From a checkpoint of a small encoder-decoder audio transcriber: encoder width 256, adamw at rate 0.0013.
Rows from block 7 of the audio encoder of a small encoder-decoder audio transcriber, named by matrix and row number. Rows with one number within an expert belong to one neuron, the router's apart. Each number is 128 + 32 x the weight over its row's rms, rounded and kept within 0 to 255. All counts start at 0. Numbers have three digits each.
Before each expert's rows are labels from the 100 clips, of 14976, where the router gives the expert most weight on average: "loudest" is the band of the loudest frequency at the time of the peak. Only what is clearly more common there than usual is listed. The data: short read English sentences (LibriTTS-R).
# router: slot weights (encoder.blocks.7.mlp.router.weight, 8x256), inputs 0-127
# up: expert up (encoder.blocks.7.mlp.up, 4x256x256), inputs 0-127
# down: expert down (encoder.blocks.7.mlp.down, 4x256x256, transposed), outputs 0-127

# expert 0
loudest: 500 to 1000 Hz
router.0:080103162151147146158128120117126121141135104086119096105105172090150128090150146095150166168138113119113210112120070119178110114124049121148112061140078166095087167122106132105149150109156147109121088144127131121152153116139150133099119130141203070093176096102120177122105093105154127101111194149162174148140149139136203103137087124101178089174066125086125108162120100128090094109091
router.1:101135159137054087123156058137097128177153092109139054172158104108164122133087091099148157132216153128137058152079070124156115159166119147127118134139070111157081162107097164115135124107154154139104077172115170131125143177154107156137132185122173116127101146184151092155108134183090089115131121119128099122136138156119133159084134107164157167222080186142158133082150128131169146103083
up.0:129146100116054143139130146097130196142089159135122180115098122127125105147079086082146093080092123127155148128100149121091144186120121135132168164151118108174133171122127132206125139114144105073147209110127129119104113109133170074121079163092135221083086072173140102120152047163125132090157142104136161168164119107121120107088126090129117138094161179180164121139045115159150109083148
down.0:127133184139151087183126153120146108132136129177109136146114148118107174116156145129127189141216096152099133145100137165078090136130191089141077117131132143052101077154121179105138134101091173152157048143156143105113161128145063138090166069085104095148115161137122130132162144143163159125183094158143166116103143119061167185099151151137127146125118094155088135135115071100049156121089
up.1:109167103118110192160112137126159136163098095133083145104151185105134131113137088127132158138089127168115121121151163125101095110135111103105115167142200138139160145135086178152139097127162122094084153150119150075127092077101141105099043178100177155160097147150120087158169116141136108079069101157111173161172129087201127102147173104152098209154164111117108144128092126175181119104141
down.1:122100124127164096099158095132101091060138135117104092106056110151135133107144162120139139110169132101167120205083137137132121135166141101123100089131109157104080126166131109090087255121039162147197131168092150111114156089100101100068168109207142122168135116111168175098124187162144158109160163146153160121083098136089194156073098138122111064085109132108089080128131080145087120129142
up.2:132139079133167099128151103087159123039121144205120110142072123129143102148178136162115131081144183123105097118167151126108139078152131114174105115187126134130129084140170132114114121070110134095095100100155197148128199138142153159161141077151140124087146141184143138129092106153135209105161119105135123195090157135084133177052061111166110066150093181142119148159165144163169120113108
down.2:126142110092115107097147157139122182184105129097091154064187121135093115149071070176108152144112087138173134144092125150145141126087099144143120136163062147182141172127145155135194101138152126145110124164098139124086103174135134136127158144112142130094117139167134060164164143137127122101124117162148065155147082150178154177112151153080132125111097132145139163091186078152127159147145
up.3:143150147133116114170113144076117117117093134085136127135104131106123109137081158160108115000148117089073172127142135140152132148117146154107088147134120091058116123147102142065121122150060101118149152125107129097094140151158102125186187146137139097141152122106113153100119129136151108160121139115142104120153114170225118193125116128093171109140112090079128111143097133142080090165122
down.3:126125108134144144149133093186089114133184146112087116107124176111143115089141088133155171206131107129148108116137101186151162130081089134101158162160130114178151155080091078135167047076178191097130113089149138142105103176119085127147090176052136117086100140083156097153153147189158102092142120150136077118120139089053148089122104126131118121099143139172175145150156100138152109104119
up.4:142184123111098115131164048069158145088124114132116201105134161123140175126089115098117113129115179145136126136140177101042149118103144106149153138152136172141110131132113107147083161122113125125153184129124100115118138136172087120106144160109100153104168100158132097107129110150139145119114120155115162172123100117094104126155096154054172050106193140121138108162125224120153093000129
down.4:099094150124155144123080118201127131129139086133117080105177114129088064148115157149103100113120111104097124175111153178166150136133088141093061105091107069134095155112154163160177086139161153159121075077033158111116102122112145132119111120145154136144114166133121138120086210124135152128117135144204078096086193094144118148154112148150162209210062116146085153098141070076104141220110
up.5:123089097101236155111096159184143129149151132075055050084113141184147156121109117133161155144162096174112150161088082136156132126129133090122087127132125153119125142213131101097109093096110144147134112115113109102119086080069195154099133086102146106128142129136168126084113157107154043132156141112117162086113173148156129107134184145075089111248207183068157155115173086121140105161131
down.5:125135154121107124162128102105120109185142114154182212133157148077163143198194141161118112138104145099135062075158190096166155149078142122199124121130124127179104068098147160112106167157105156123083096174109151111133138112112146100141130140122099151117146175076133135127130123177054144142125086156086132175089064083084116107210149143151138197082088123141120148178100122130151164077198
up.6:115194102101142125141108088110196204141113109174133177099124137180120119160138135104118151145124164092138082114076196149146107092099141120113193145131130153112081100132075144178090072083194078117112165130109116092172134154118123134151068191096104192113142109113107137158094159150146135112105124157103171212145133167104110104066092096146130108008096112164152124117075170163176136035126
down.6:099114186114139151146121163111132083174142147120158166080177111089061114144148129144117041114173109145072219224183068122106132152156115116137105110114124060102131146106126157135160185131091136174168118119147117073112093105142139091120132055171134146064118175130149081100133161128135156070133100122127146142088145137141153169135198175157143169146120154151110148099120089140074165154087
up.7:129186120124127104176110122117144173105130150130141140091135140089142127152086067135111124123083093121139107185106182120130139129104146097117107126166072135195103109121119151230136150094134120108124222121107090097123150100131114099187184102144156157109160158092160101152095095122145147119140160144149176176139143195087110113122058119127138151080158163161125129032122137161173135181108
down.7:107092189133155108157107138110050118151110146136188126093174141145126171122137112114158111150192093085144183129174111119094106117132139147139123127033140139114135124166111161136129139152091145145138125106170101101114089060154086109071105120123067116069152090176111112173120162122163121094100076095114117146103137090100125146115194159177126153153130146123141120127118093130164170096102
up.8:169101134135151096130168155092117138144125076119097126093182120137108124124147138176071124255161117140128101113147118128105124114117143155152083147157122107125129134112136151031167121121104171164114073086118133134088081146159181134201097126077143117097161162159121148113084101090110125083106135116118146087140136108176119169184136109108145193163098106101104144189140137164109168152162
down.8:116169147121145174162107110140108150127131094105144174146097122094134133146137176156131096089096143114151128120092173101118142118090101120136160120067124131188194130122173097118144196144169048129171096191139167158151155084096157158085148180147154220148123123132131144129116157158121136106104104100089105124131098120095193102131131085153056102092130106107098078142106144203124087152134
up.9:224109124083164102141167162123144087123152112093092131026154136153173105128157129137108140193124089174146100129133120133096154140118142115151138136151079158127156187131121102048147151140143157191127097147141180155114105079110103153064122119097154071130138098101128148164124127133109179096152137137155154068125157164074175071169080115071143113129133095098116107226217139116101107168080
down.9:116116137157091193126119161162109066113146131109132120198093142107117111131159130154159143105122179102090137102111130100140116108078103156135122145088112148162176101136160136092157155121142075094094135136035110162121137149127135164201139133071100171151120234087067104149081051089059151167128086069120056154100124135108147146138157105125158128153142137129101131121121177154172180087126
up.10:080105124108122190131097131115135186234117130150082151175157145147137165107156097093177175104120103144152156155160093130127107099133090107086119140133104110122151156122112162138121108115113107124098187128117095156022108111132207076113130178076084147148105130128104104126137138123121052136131089046151140202184132093194139116160174156055134082137149131140113146107068117162164158068119
down.10:106174136102158090143126117130140124143126131147162142100108144069153042127157136142076127080180139111067126163149144099065120136178193061122106107135149187161108120127164147153103150141126188168123077117144147143181125098115128157077127110173158147159142154110151133117139166154156165089164082167110159114153107100091196093113078138149072130084112133130075089178128140133121128156151
up.11:134171102105084137126110086098147198108156132114105111152119101115127093112078108245182138129154164116130114155079141147120130154138140154091121180158069097144128083154168118105110110121131129139163036119104099126081145105120138131191094164148165128068123157150157138132145096173149143121138097080103180173171103193077079130231094125102133167137180089106130162160159183155139159072120
down.11:140122159095133129177152120118126139070120125123100125108167159113122168144157075096076164108152085112138183107091095112139116111108146090111083130147109131126088102086128201135145116148102154106120096146114115168172099119155164117084086129162184145174086083111126133132136093069138119086164165136198136111144126102117157141085112128119137121059070150103114132049139122123093113083097
up.12:120143102123106159120062150105107145094138097159089151220077147147127131084099146144144140053129104159110134172115136135133171115157165155086173153138133184137149126124141135118129154162110105106132120112098098156114116083142171144115056108069152149132107126224147119151132084228145142081123113167091101227169153136142050129119092118140131104121179163118159113115022177113149162082116
down.12:079161168071180080127184085151151152139146171076138144092172162105155118187143157112080182159178118109117144078085132137144102116065177062083053134130108097150055151103118163142186107118139179156136124104143160133119136106067127082099121113207106162138097109127134159150140134050174108115119131100212196093105109123114153097156118148094135070080071078131059103089128093103083098144104
up.13:119054085160140112089065114172106114188123090000106091129134125157126107182125132131132146133143168129130043118129100155130110162103149188137054139119094013144093101127136152134146128117114130105188130119097070146121141129196075146102125116166111109132146146083163148120105159126140104163116098090118129159075108165151083113186112099123133199123125122152113110173186113120081128164060
down.13:132153118120144156149167202070188156160088179121090179158144111157063087102160106100165136109098113092146130121131140136080121107145170113119189121111121200126144118141161164081069148113106170155099108182141160137095143171115171102137136136103094118161094086136070123075112088125102135138137159151112135083170109155110155130097110155119128086080203162092101159131068136092163133095208
up.14:154156133125101173147126115182151149172116172149148138118088150131127141100123149119139084112109149113106146109111118131131142172145094137103155107166176160176130210139067117216164123125158094101112142169180183125173145131079108118118148130170152167132129078148146121139115130173125166145136137105088145163047160139129156085073189111194129108095151163116102103019060113108119101087186
down.14:113127123107116106065161157098155124103119105176126105144137069151086141140127172154162117105128109082124116166168128134080080094204168135110091089076089127125108060128178121123103157154096180145158170150129061125101143175151098099095130082099127073089155136114196093097151089119173102167143136129117092151139129172121146176130176105128160161143161100141145112169141160121095107134124
up.15:145144165120106140158124108136125115156121092090154053075155163177157120171100118105101116158168139105136093134111045146105104207170080158170112117144087147077124095126141142122162096118178182135142130117105124116152130106147101123123121118128153124112141142123173154128106130091116093165141162143137105134117153140135095113108089076208134088157091146163174119136126138099131141255138
down.15:121158135171129144102147167118097131097163080181091131202105118132060136170133126160111111046091136115105167116179094125087140106113156143092117123095150132098142108148129193137085108156135096103120213124146128114142102151122124140129123106066048109149161111184083083147141102131170123128148082108097170093162167041128140067102141127148178178112106117123086180124141156126124176051093

# expert 2
loudest: 250 to 500 Hz
router.4:106112133101139152107135037135077105117093130190127131177056102132123093122147104141083099080111199120085179107111101121157167101087173170124168153139162120121116075109123147192127165143119146167111141178097174150113093122141110118118122134133092109099109154134112105170144116140087101193143133094077116111075112105100101135077086147185163096071046156136126100115206091143131145131095
router.5:120115099101115113126126083156050117066123089149139095128077117160178084168114112099117113136141171110149126089139119100168126131136163150163127092089128185150149075125099094151158113144178151111137111150114095147103112127129082117089174108192129096128109160055149148142123118159131101149146132135113136148112093125107113136082097114171150130059094141149118144093220147083047150132174
up.0:139148106163118157131121079104102125073138127133147138065092100111205108174096161121139114215089102106099144123156167187123099115179152086130119111109150070149114119137122085135145145135168168093156156125138073116156143108096151134155120125128121114117120168119095136131086159074073158159091137166073132087176122124108154033168106132103146131076174131180090138117137092135154166098135
down.0:158148146112145093110118121138126148131090139184091137119181133153059143184131095150110099097189171118114071171107124118149156132108072120125163110175102094057140129079180134163083118164162163188098088107097109156162064116096114060118120156200124155101171130152166170131080155168135108123112136118164154178094105152141134197114096123124104127143076096101139165223141180129126125153138
up.1:167175125151128092161128128134148144115138106137111102109056148105137108187173166126108144134110161097101164100124094130205127154097145176113097059127132187128063116117118124092087160144116123098091088105130118165121167153130089108068179084144103145083173098116119129182121083078160225038131162156120097144101102167188129160099106133133100059119056102100130166192077143094093114177147
down.1:132104138176132136155092117054135107103090127139103185180164121158142136135132111114179175136162080033126141180161162176139219166105124138129120192110119112090130180147103188068161150136153106157158178095152095128115091113115096157122092103135137117113119173143151106123146075177134091162122106133108108160168116133175131120063129135109198164121106174162117142068135109108134113112121
up.2:164115117115129115144136114144127109127063079157093141105049162098123186059144137086139115062132077091084118186143146112103095129149126162154131101147158078178086052161198134142160112096165098148121177160142114078119072135138132129169119140138124167113146102176118143135128142162125118105160133123156141140203137173194113065191138168109142093148191142073124108124105153131157097116082
down.2:120128072123140103112092132182120137166177089149167112123114093201185130139108128111109121158174137149125145150145142129152130090106135087194111159137076172131164168127180123097097129121084175107169093074160180142133122067136133147106130173140072164094125104061100106162190109123155130113104153065123166132109116102079123150082108121181111143104023132124123126089062104106105109140082
up.3:117131161072123159196151130125113154150139137133112120087126137169165166205100131162089147155165179101085099073113181183109084102105172104132169113137135123171119116093110056094143107129146106086094090162131164105149106128102113125174114141185166142149186134085170078132134125141084127150084187097191153112151062136144161085169122159115122136112120130102103126186116085119131081123199
down.3:120105145104147166183140105149094169113115147181071145091155103112171122161133087124110119127181134167120186099136139130123094159095125100153059145161158129135124132126147146152158155101144140130092135118101188068193085143116126103115204143201175085143131150102154184134115094137141159192121150098157034174107133086185145105104163108123124102177080109133110104119103169085145073159178
up.4:069061184129130095118141187117192155132143103102080115153219122093142147103181101131070114137122196165109089165121135111096141154103164156165078128107083115179069111113211146130112141116147124075141113137146120114093093125099125093091075087090138151102149125107135146185143125151129094094117091118123166104137089121133117163119173149081062122116140120140160110135148105101175118174110
down.4:122153103097123165173033105124085134114168169111141077126042119127117077188113152104141132152104114177152120108127132085093117099149095130233167145096178103197168106148144091136120146138141173172118136147075172138099130120098127202095191199142119122124100112074127111068169121108131158133143114137073137151111119139136136138130157165126126140115109108108151125119122138112120150116125
up.5:142174105137134100119115142144244099125137160108135083179141073124184110105079095141132147093066127114143139144136152107081133144128098116110120152129124197154184139124131107180090154118085112121172159138120136109077143112093122149090095209087110115202092085143094129145104183171104107120163144143140255193161142096087170142085137105196099095075138140167120064099154145105154150067127
down.5:146112115132134093111104151164126154142071127187162165099140136118133110153163148138107160114185138127133112095148084138169085180117171098173087103161139094120107113137187215103152105138148127142071135157088177171106157138147109100150143112158102160086140179115169128163100073110168104138093075091155078086073108125119131145111100139122154150157081068186102127176107133088086116191124
up.6:140067165171139089145126184114184152086061158143129116123165131113164148133137116154120106123114124097088165118115136161097097133151157095168152138097116138177129190078072143142156136095158191094114122154177129125097154096099128066105116068145118117133081074161118080113196109072112160140155108147129135155087128106143131119143184114068118144085137087239150118091172139109077142098123
down.6:099138168124149121112099114094150153115146129173161117198146143122067104184161111156113103131110105107136131130143132065172103144120096133151099156141110063122120086137166100087049204186148033169148116109116150084082125133126097167172128148101108096137094183097094130142053112134139100132131140141123125108138124180121090113073124117160100150166134133087155082149116136132154131122164
up.7:145155165095095149088082103113060082110137162176119126239099071095120155162159178131104158058152118155101110136114078095085136166079115124130126196188156148104104143134099124130147128134130132095165107094137151114111129120153140177198100173139117101155137151120145174169134112195154165109110106133129095132177153080033133179088178110155117167141130128123140100065142121145088183165149
down.7:149153128121151093147155131155120195116160160065090123084152116134183116124125080118119147161122076149133137080179167139157083094107141175134133092129120100124191125142134169155119090084087111125150139112160104139152119103176113115119182102134139168107134099112151195103135138068125163128138169081093135114118098124151088136170098128139128048084051150090087147184127116148113104049101
up.8:097148115152111122138117122141073098042136183203136194150128127103134130144099079123157153186060148113107155152112170128094118158121100093129155129139125195146195087120123140157097089148140097118130101102114131148085151167143175082127148146100184099120151109150099080083149143163074045105139138139135164167203094109033124092093135154105131165098128109176119133164189100148136124122159
down.8:164067143155104108139150146154134188130079142152091079077164081144138122074090150153139116095169164167173080097167078109169147141103129130142157141117087080079060184102153174127135148151139177141117082163108175177091136130127114141099137074098144133111112158126161175176090169118131127127137092160143164129120136132141185178146073092162113116113092147165134110104145125136080143125143
up.9:140112068106154106099143099129162104161124163192093133146119150127168144126108118130115127071166142121084097131108145133191128103145097115119142089126113039132156104145151118099136114103094188141087182109129138129100141114151114124128090110175111093160130229167175143132162160137095174046164146159098111134086165150093141097170121183125124144081117073142112107121090157125170098109170
down.9:133150109117132149127102152160098132136140104090153170136083130106146100117155123110164129156133080174083121122172127048117112128180098097113081129148125191117133142143182114103129160117106108112141137162182067093149163113081078154103144123153113138119182050102194122068127122120100094149120162131225122135155137133122137155084162081074092104182153173099108126133157100107104165131115
up.10:188154111138181107159117070153156130131127097144157098107103185103127100154177141166135137173151137107098140087079093126141123147155148101198127111110126141095106115127104118072100142132139107144139041204098149153154156107182129123093168156123103150112130138113165174102101125136136149095146210145101072085146117149104109123132095111141156107160075098109138116186089157076085113187154
down.10:080092181158061191138089187145102120108137152131104155165205114063095159099096152113155112096091059140114184164162163149153157089126155127130138144117168147139171120096148184145137107146149152126092139063132135140130110135131098188127151089099114122149092137112118148128156146141151115125116098117179131155107166126166084133139157143112119150145153124178134130110157122181131193111150
up.11:157129143118117056126139122203167117093147090143131093129105062193145171125152156118104116172128134121117082086115142124108063113103091137142099141153142160144144117138150168109166088161087112159123100174132156184099161194096145195093105120163148123172148075143166153196124166126117138147165114140148051108143166107072168104087091148150128120133112166165113150131166142095079105166184
down.11:112142139090098161164099192074109112166133133152141183127199118068128141243143121185108156057132142084164139151152124148098128164102138139150133112080105075157139104136189135122132137140116039173152156167180138152099118160150147077120102161146105126098105180146079144146145126113086120115120129135130191143143072156157111123126124144110123144110148083085160115119162063106135194170139
up.12:181182158138130120167108091170114090090120106155152109080060162142115157115223121165083128087160143148120112151056101171116113123165158183173076103085123219166132105102126135065119153137187113108126120121131119135183170155163062098129138132155125144047124084135136120150139090155108154076145171151095093136108172175172120146133063171140160089059060095112126106163071158122099089112129
down.12:079077162149139125126128180123148127090159105141139132140170153086121187115080151114116104148145075065160183190165193111111161103160148138093156200131129045112135134153103147168164101110095118187141141078160069126133102149082108209114119101091128115168135162129095090113091153127111083147164104080137126100154128084169144132160132127061095112168155151122111175084172122146185205119128
up.13:156178116123191096129124106182182116103098120113163070125109140140107116108129148131133109181177082117087124102126130165092156099122143146212119133170147128123100114121103143125118170107090162146135104172113149125099140122066123154151192075116100092087147133143124136146100097137129114191098124149109073097160099171152125139159145135076123123087116109071129103164201162117059164147123
down.13:118140063127133157128102157108096110139113076137159129101135124137102156126135124151103082146074118138172118147099128130172084163142081113131119076038118100105094127089121216114135184129110073142085171068115151142152119097185157158090086151081132157084121133101102128087123093093135113066113124141207150127098152127140071088129102123159151164137122180155179171102102091144133200140151
up.14:145097119133082113125095148071094157152064117053081086118109150099145173109095126135170170107113145118105099113080095167025103144132091161102144127147155128174167160158092124096098099097099079141146102132153114131169163142177070142128127169133169098117099072171109066158139123157159107170137153152121169115105155105087070118148133102168096143143093145125157117129076125109158074123117
down.14:106149113124105063092119091174096150117155171148126164091148126142080164125130095142061070147100119091127130146114156121111221073126153066095096148110154109119194146139093135124174154182126129204152119071126139137104067100166138121180158119128136123106128151093088144169148171208179117128150110051077052076121113104157134157152094165158156123104091092175115111142198140158105105122129
up.15:130129125116142139113112116103058109130160114135112117041060156151065151140197177127044138091158124075140168137125121146176146098094134156133100104160115114123063117125115116085087118120116113122114163134094119126206144144160152161167130107149140131112177123101124133138083114102190152089074092162102062070193124156200086164138069177134124124192114122043132132129119149128145121181125
down.15:104081103177169156156127142141132151145119100145141089166166125140213124123094092110172189150098132161164160116158139102084158061133114109186160139145080191160174183120151145108169140128144130219116155102172057106135166094139113189084156103066159136116114101140085068105138117125144136155150107098080121163181085111120136135165137140067080128114159173130129160096145142125155182078141

# expert 3
loudest: 250 to 500 Hz; 4000 to 8000 Hz
router.6:127157113117138145136113099087084112186147056160133182074014130081086094159158133112110108114140196155098095141147135140157164151107119140120150096139180136122107163138138127161134132136148131120104149132131169107126132096128133114121141116137175156166153103105165143137085120147096168083058104133182100135138126118148101104115129174129113109096087157107157147188117124118142121152153
router.7:180125209097112095154139204119117088110150165123111151108120113093169129114113138165156097128071085131119160136143143129121113185097174132101158082115080167108169126110141095111162142125136099149103063159142143106112163144094137108143103156128122134148176090148153118164163135137104146104128181139146082065093140160105162097123150125133143062141068032150114166223139157159091119145176
up.0:160170101123074145164138133171133185156143124064121095086189153160135142132137099137113080091101085115107137166123045128131119122156083121161102099140109123110084081166072119135096154160141096157147098096119124128089122126102118113113111112126117083119088150133159148127125141087172105123121107102139083126140126115212138152156038091209122116144138137166108145070164133142120098140119
down.0:138065115168160116085168148097129081116167153136140148080085121067124063131102143085164140135122100158100067154112179163096109154169195108154146095133121162213098144162111090140081124133161157185108107154119145118115098157109128135185141164107085190085135193159065118102130123106112111139140151150122169143155083140102042097147163151108091092100153073129187112101076109101122110029116
up.1:114122090166087108138130166064180158116120117100158121182169047136103048141133075159127102156077146104124084131191142119126135120129110136206135157125160059139177126166196140151154128183149145162112208167116126153171145163150046187136148126119108155140178138120089168130177177147084133146141086138122109120095117139093111137195125129175120140102141129167134127145118103131109118089124
down.1:094084167091161100178129130098158091094140155156091119080087184049176150093167170095146127133164123173166211171106105113135102136119117111110104096130071214095136177136162108133196130050121187154158102106170157106083112091085150120095153111166154110098089034150113167111126147089159135146149159108174188187133122141138159078088125108125151124162071100142143159160141079121103108116119
up.2:130135121153153123130130127092198158050158047125111152115161105156132123117089153145118180190171080118110198110141145142100128146126115082124150119116098133103121147143113109118179148103129207115115139176130132164101153120094113145108095114095155133132153119104114178185188105104070178088099165103136130136165080077117169107130154108118156114115087113215128053155058112134094165113111
down.2:137162121148177167104111154134085108137127143116098115101119150154137149117122118132134116131125186148116108123118123092144113128119096129153104112152147065080169126104156068117114126117140078178173077082123184113110158099101145115158154149151117136119151021139139062111055129147172105131143125103173082175128145153164111122143079128123148119119144182078077170133177098137127142135171
up.3:116124078132151124146143124148074106146109088066174090140095064144126119153144104128082125108139081136178086130158108151143173110132126114159164130142178078143144114146121137157146120155132137122127151132175123155186147147131158133097114145080131094064142149204117090113155093136128142074129129162122143098124138113087099134156146110180099146149162152184117116081204103118128106106147
down.3:131101169126096142172149113078211135120193160146061169186149160077124077066116127144118125145079129151152124134110146102147136110130150168089093117117079198082090123095101171099150158115114125168131142129173154085131083124115104129132149116146147124171150134086142194109110127150149147160106116091118163173132074118167155129076088155088156132122094116117101151194075095126090180117133
up.4:087106155127105137135146244098111177151079106090162083135227124139140136068169173098089102133101123155146104121093109146181134094116138154122051120071116178108104111116167087042095115147109088156151077097120135164146124191152074163087069057128111142098092153167141174150103154125115143123154161146126125102081163128087139097097038084201109096104078145172129133084168135138157113162157
down.4:131145126172104142129127055134172147107087119147134167209071144150101154148068123100146062114139134142086147117157133151101150141171045145124150090133115090138140151140126151188146104121168116106089204181122123127157098153131179037163167155114085142104152211101080100148150084100095119085124094124072111153146155115131089165161157166104139138143126091152160183126078101147166106142124
up.5:146161098154151091136094162120145146080069123157115099156097130117132112149153145160093137127134080169156085120152164133075150108120205117138166119151172100151076138124132156114114150107127140095110192147104113158177165101110184128148088108080110125114182116115129135196138105117159183087125132167130141118092166153111140187129171154110131105175201157109106122073189151150149104036137
down.5:128110127119113139160106191116172155150139125109110172166112161124119139117114043111063107113121154074182149085149113125140154119135065155130125148072081135094094133179095174166116102155096175148165130138149172117109137149124073098099206149136127041197122089124167163125115149183127117135128129137153136089165117050131135107146036123091123152128118163122081113153056124105095195149139
up.6:129052154146185161142131117153192130090153109148099116124082120135158135143092148132130119127142109135116154118158109165121155106144108101085106122145126168112142146124079082118140083128122125096170170159156116100040106113125206151095152147157134081183116116128105154129100093156110114160126167076143189092172105103162143095159204175007146179140104107142125115229083117124156127152127
down.6:183184155129127147072125117127041112145148115143189067059151128191131126117126104128177111171089166125174119109112121096160105098117149134132144126109160126170147078068123124103095140158151037154142139075136163130164125123156130146250127083122135193081120137133154112072085135126130127125130093139120083125046169158151095137111096098191074103110144151137081159020168134123140139132138
up.7:132152150104210132116134125178133164169130098118109102122094109141105159132151202131107138129099065156125067114126216155089132136128212142105137120131242142141099128152114121124131138106117132097108110133132140170110151108126181161127090034081140150116119128163119125145116106109158190107167128144092176092110152142110117120084130115143090113179127134050148132100175124135153103105146
down.7:194155105137093123159165133090126156158108122108176125239133147108084120123089112132091128128142127077118117078141126133134078090127064196113136097097079143088102102180088174144117114201123164113111166152084143127117104162141090104088171147114073111206126174102109138143187124168114128164139092114116071133122103099099119054193057114133138126109127100141118119121080162131097207144086
up.8:085176184133163165104088116180140169136116204171116171061115105124130125143155113133113152131085141125111083112139155145078100155116117133117151148150167090185099150118143127145123082101154080150096115116101147135141105066109195053086118087118143136179138098146079060104113104105128202138148117136172155120105115127106171103088246154032074162153130110129120135140120097142153096118131
down.8:232145160141059097152118164056124126144135105114147070226091144158118127112087131106127128117110139089087126126137127111151155119161110160143098175079145140055144126129121146101184223144092184081133115089106104159128159157194132183116159165144161079157092084167149183136141109103107108115108151089099101061115108140118134132169038097154164069143111125082073093080087148174131164127137
up.9:165056115139176107112112179149036139146109102094163119150059137121150194132159119175141097059121094129138079114125190145118155122111130144129091136107178077134082127132081132130146094138062115065108062134144118128126130124127151155143110151125106117087113144131117123115155088111158111169123123151109127127108158107109121135197085090208112203170156122101090125120132090135197088118138
down.9:128163118157077150150122085098189124096136160102104166155105087132138064119149123122127139160120149093129113169119094086114180088108145207156128078141128204153109159152126189168166140160117146158107161147105152086129110118117124099116153147152145135141159155091145147110161140169100149109116081093106163118191142115130112065114106112097115131141096087109124127170120140133100211107109
up.10:072072080133139123128125076182104106158124112117173113174117092122154133163113043105090105143110142145137084113168069121128158145136084113144140155125114067128143147142116143170161156132103197110104171131127117122140118115123153071125136248120097099100142142142120093102158089147129096172135114135123146114120143100105129189170189064108141255150159145184126117125160095113134115138121
down.10:149134190117060152185112138060159080107158098145091174063165104076145104042170157116159148158134140113149136136085180134154141144112136201078082147080113166096091151114168195118116133101157072097173123136165143101148106119147146154124116094186188125121138069145129173106080172125112141089125157158125134131104129176165153078075136163117175128116098122151099117124086161134101149120117
up.11:159150073144171133113114021137163132139136133133156113129083100138186104153133038085129133112136148121096125136158107136136116138154137141201119125143129064155166136148115093179167143150128163066150225158095132135104125069127179153076121186156112130138155146087133170090103084101115075134091183138153140082121088158159139143174232141021134145103096103126147150148133086107098153105148
down.11:145180172123123187127121165124111123146125114128112100048165123141062135059190118151224082154080114125154091124098143084172172112066107136048098160118184107134076141136170180087123160143146083166155078080159117108183107102133113176163133131125185110058086131146166116102083154102161185138108115132119104193074161179156118112092060082175108117136147123181125159089141145168149151133152
up.12:106150088117101072112129044155041097151165129128176178116123140135144111177145109104141167116075122169121146103161077110097111174123140140161159128116208132144113130100102095149177134146144125106124163083142099135170150089069106080175087120069126087040140145120087075136145119086108177093099160123145169130102164097084189149124158105107090124096177148087103106128103141123150132139179
down.12:164145148137117164143089183030137138133115113121064111125149092130089123059144157149085106166103185088107122157103163111140149089076122120144121159130111154042132123087128129120192178155148143108116145138135159096149128111126106156113116156153137126149127142134166195100111097139167141148045121067157176116117129159255115154157142119059163130146088115118061081129117153131156133111178
up.13:119096079141143139143110035128172090150090128120146089141103123156154148181102121093136130158180141164156077111142049118091147119114142110170161164155130091148129148167131121119129124111145189141125134122121123137115152094103151118105140215087142131091190127068081087119097139157176130124122128141119162126113126093140130234095208126118138100141153173109143075064148138135149097025116
down.13:145164155091108101158142158092136150110137151154110205152179176061094177072206100133072132121074103084162189120138154100161140136181146179115129141107088118071098157116146153148160131165123127115121182113143142128127157113143135138084109092174075116168133098157155150125093143076150152157090158148175145152120126152146186167076119133120190120110037083119074161184054118126111154138127
up.14:058148180139059113134127122179057104151112102148123134139119119120076102129122151156150109168183082128110106115127118138123167081130114146078087124127102138123075166132177130079144197142159136141143094114129151124175152129130100134150097115113188136067166163094153140157130109169109241059126121151152123148104154125050141169084185159174085092156149102077105137047182123167088145157116
down.14:142115134065127115168119149115175129118122091086077171135110124164122162159107113142063108139089208140152125103166122095123097136115148096112206130099113121077134125157083140138141069097118084113123193165117157121107164104163110101044125100128055108179069088130120119169109103113112103129168110129131128122142063086137103136174092109114218101086084110075130116201111096111151124090142
up.15:125072135137116127141128115081224167128144067120096098086195124114143162130124105118094146155112124131121155136137074142147109131124101131118160148143042110110158174169115127123168155132131132114114177174118080113086100145098183139150077216132072103125144133092118111167159120108095075142114131119153150099171082151118116057226186121037122105143074101144116153155106123142106164083094
down.15:107184142126124165125113152141081113132131114175147147046100115104147125138170126126178030106147108143157128096147142116126119146145148127127117146129229064114157129125167128147129119077109089137137072127121162146136126062139083142150170143143183139114112099153162122108120193133136131138100114176126111210094167160113111127069088172211095118114134144098129140123149093136117090100149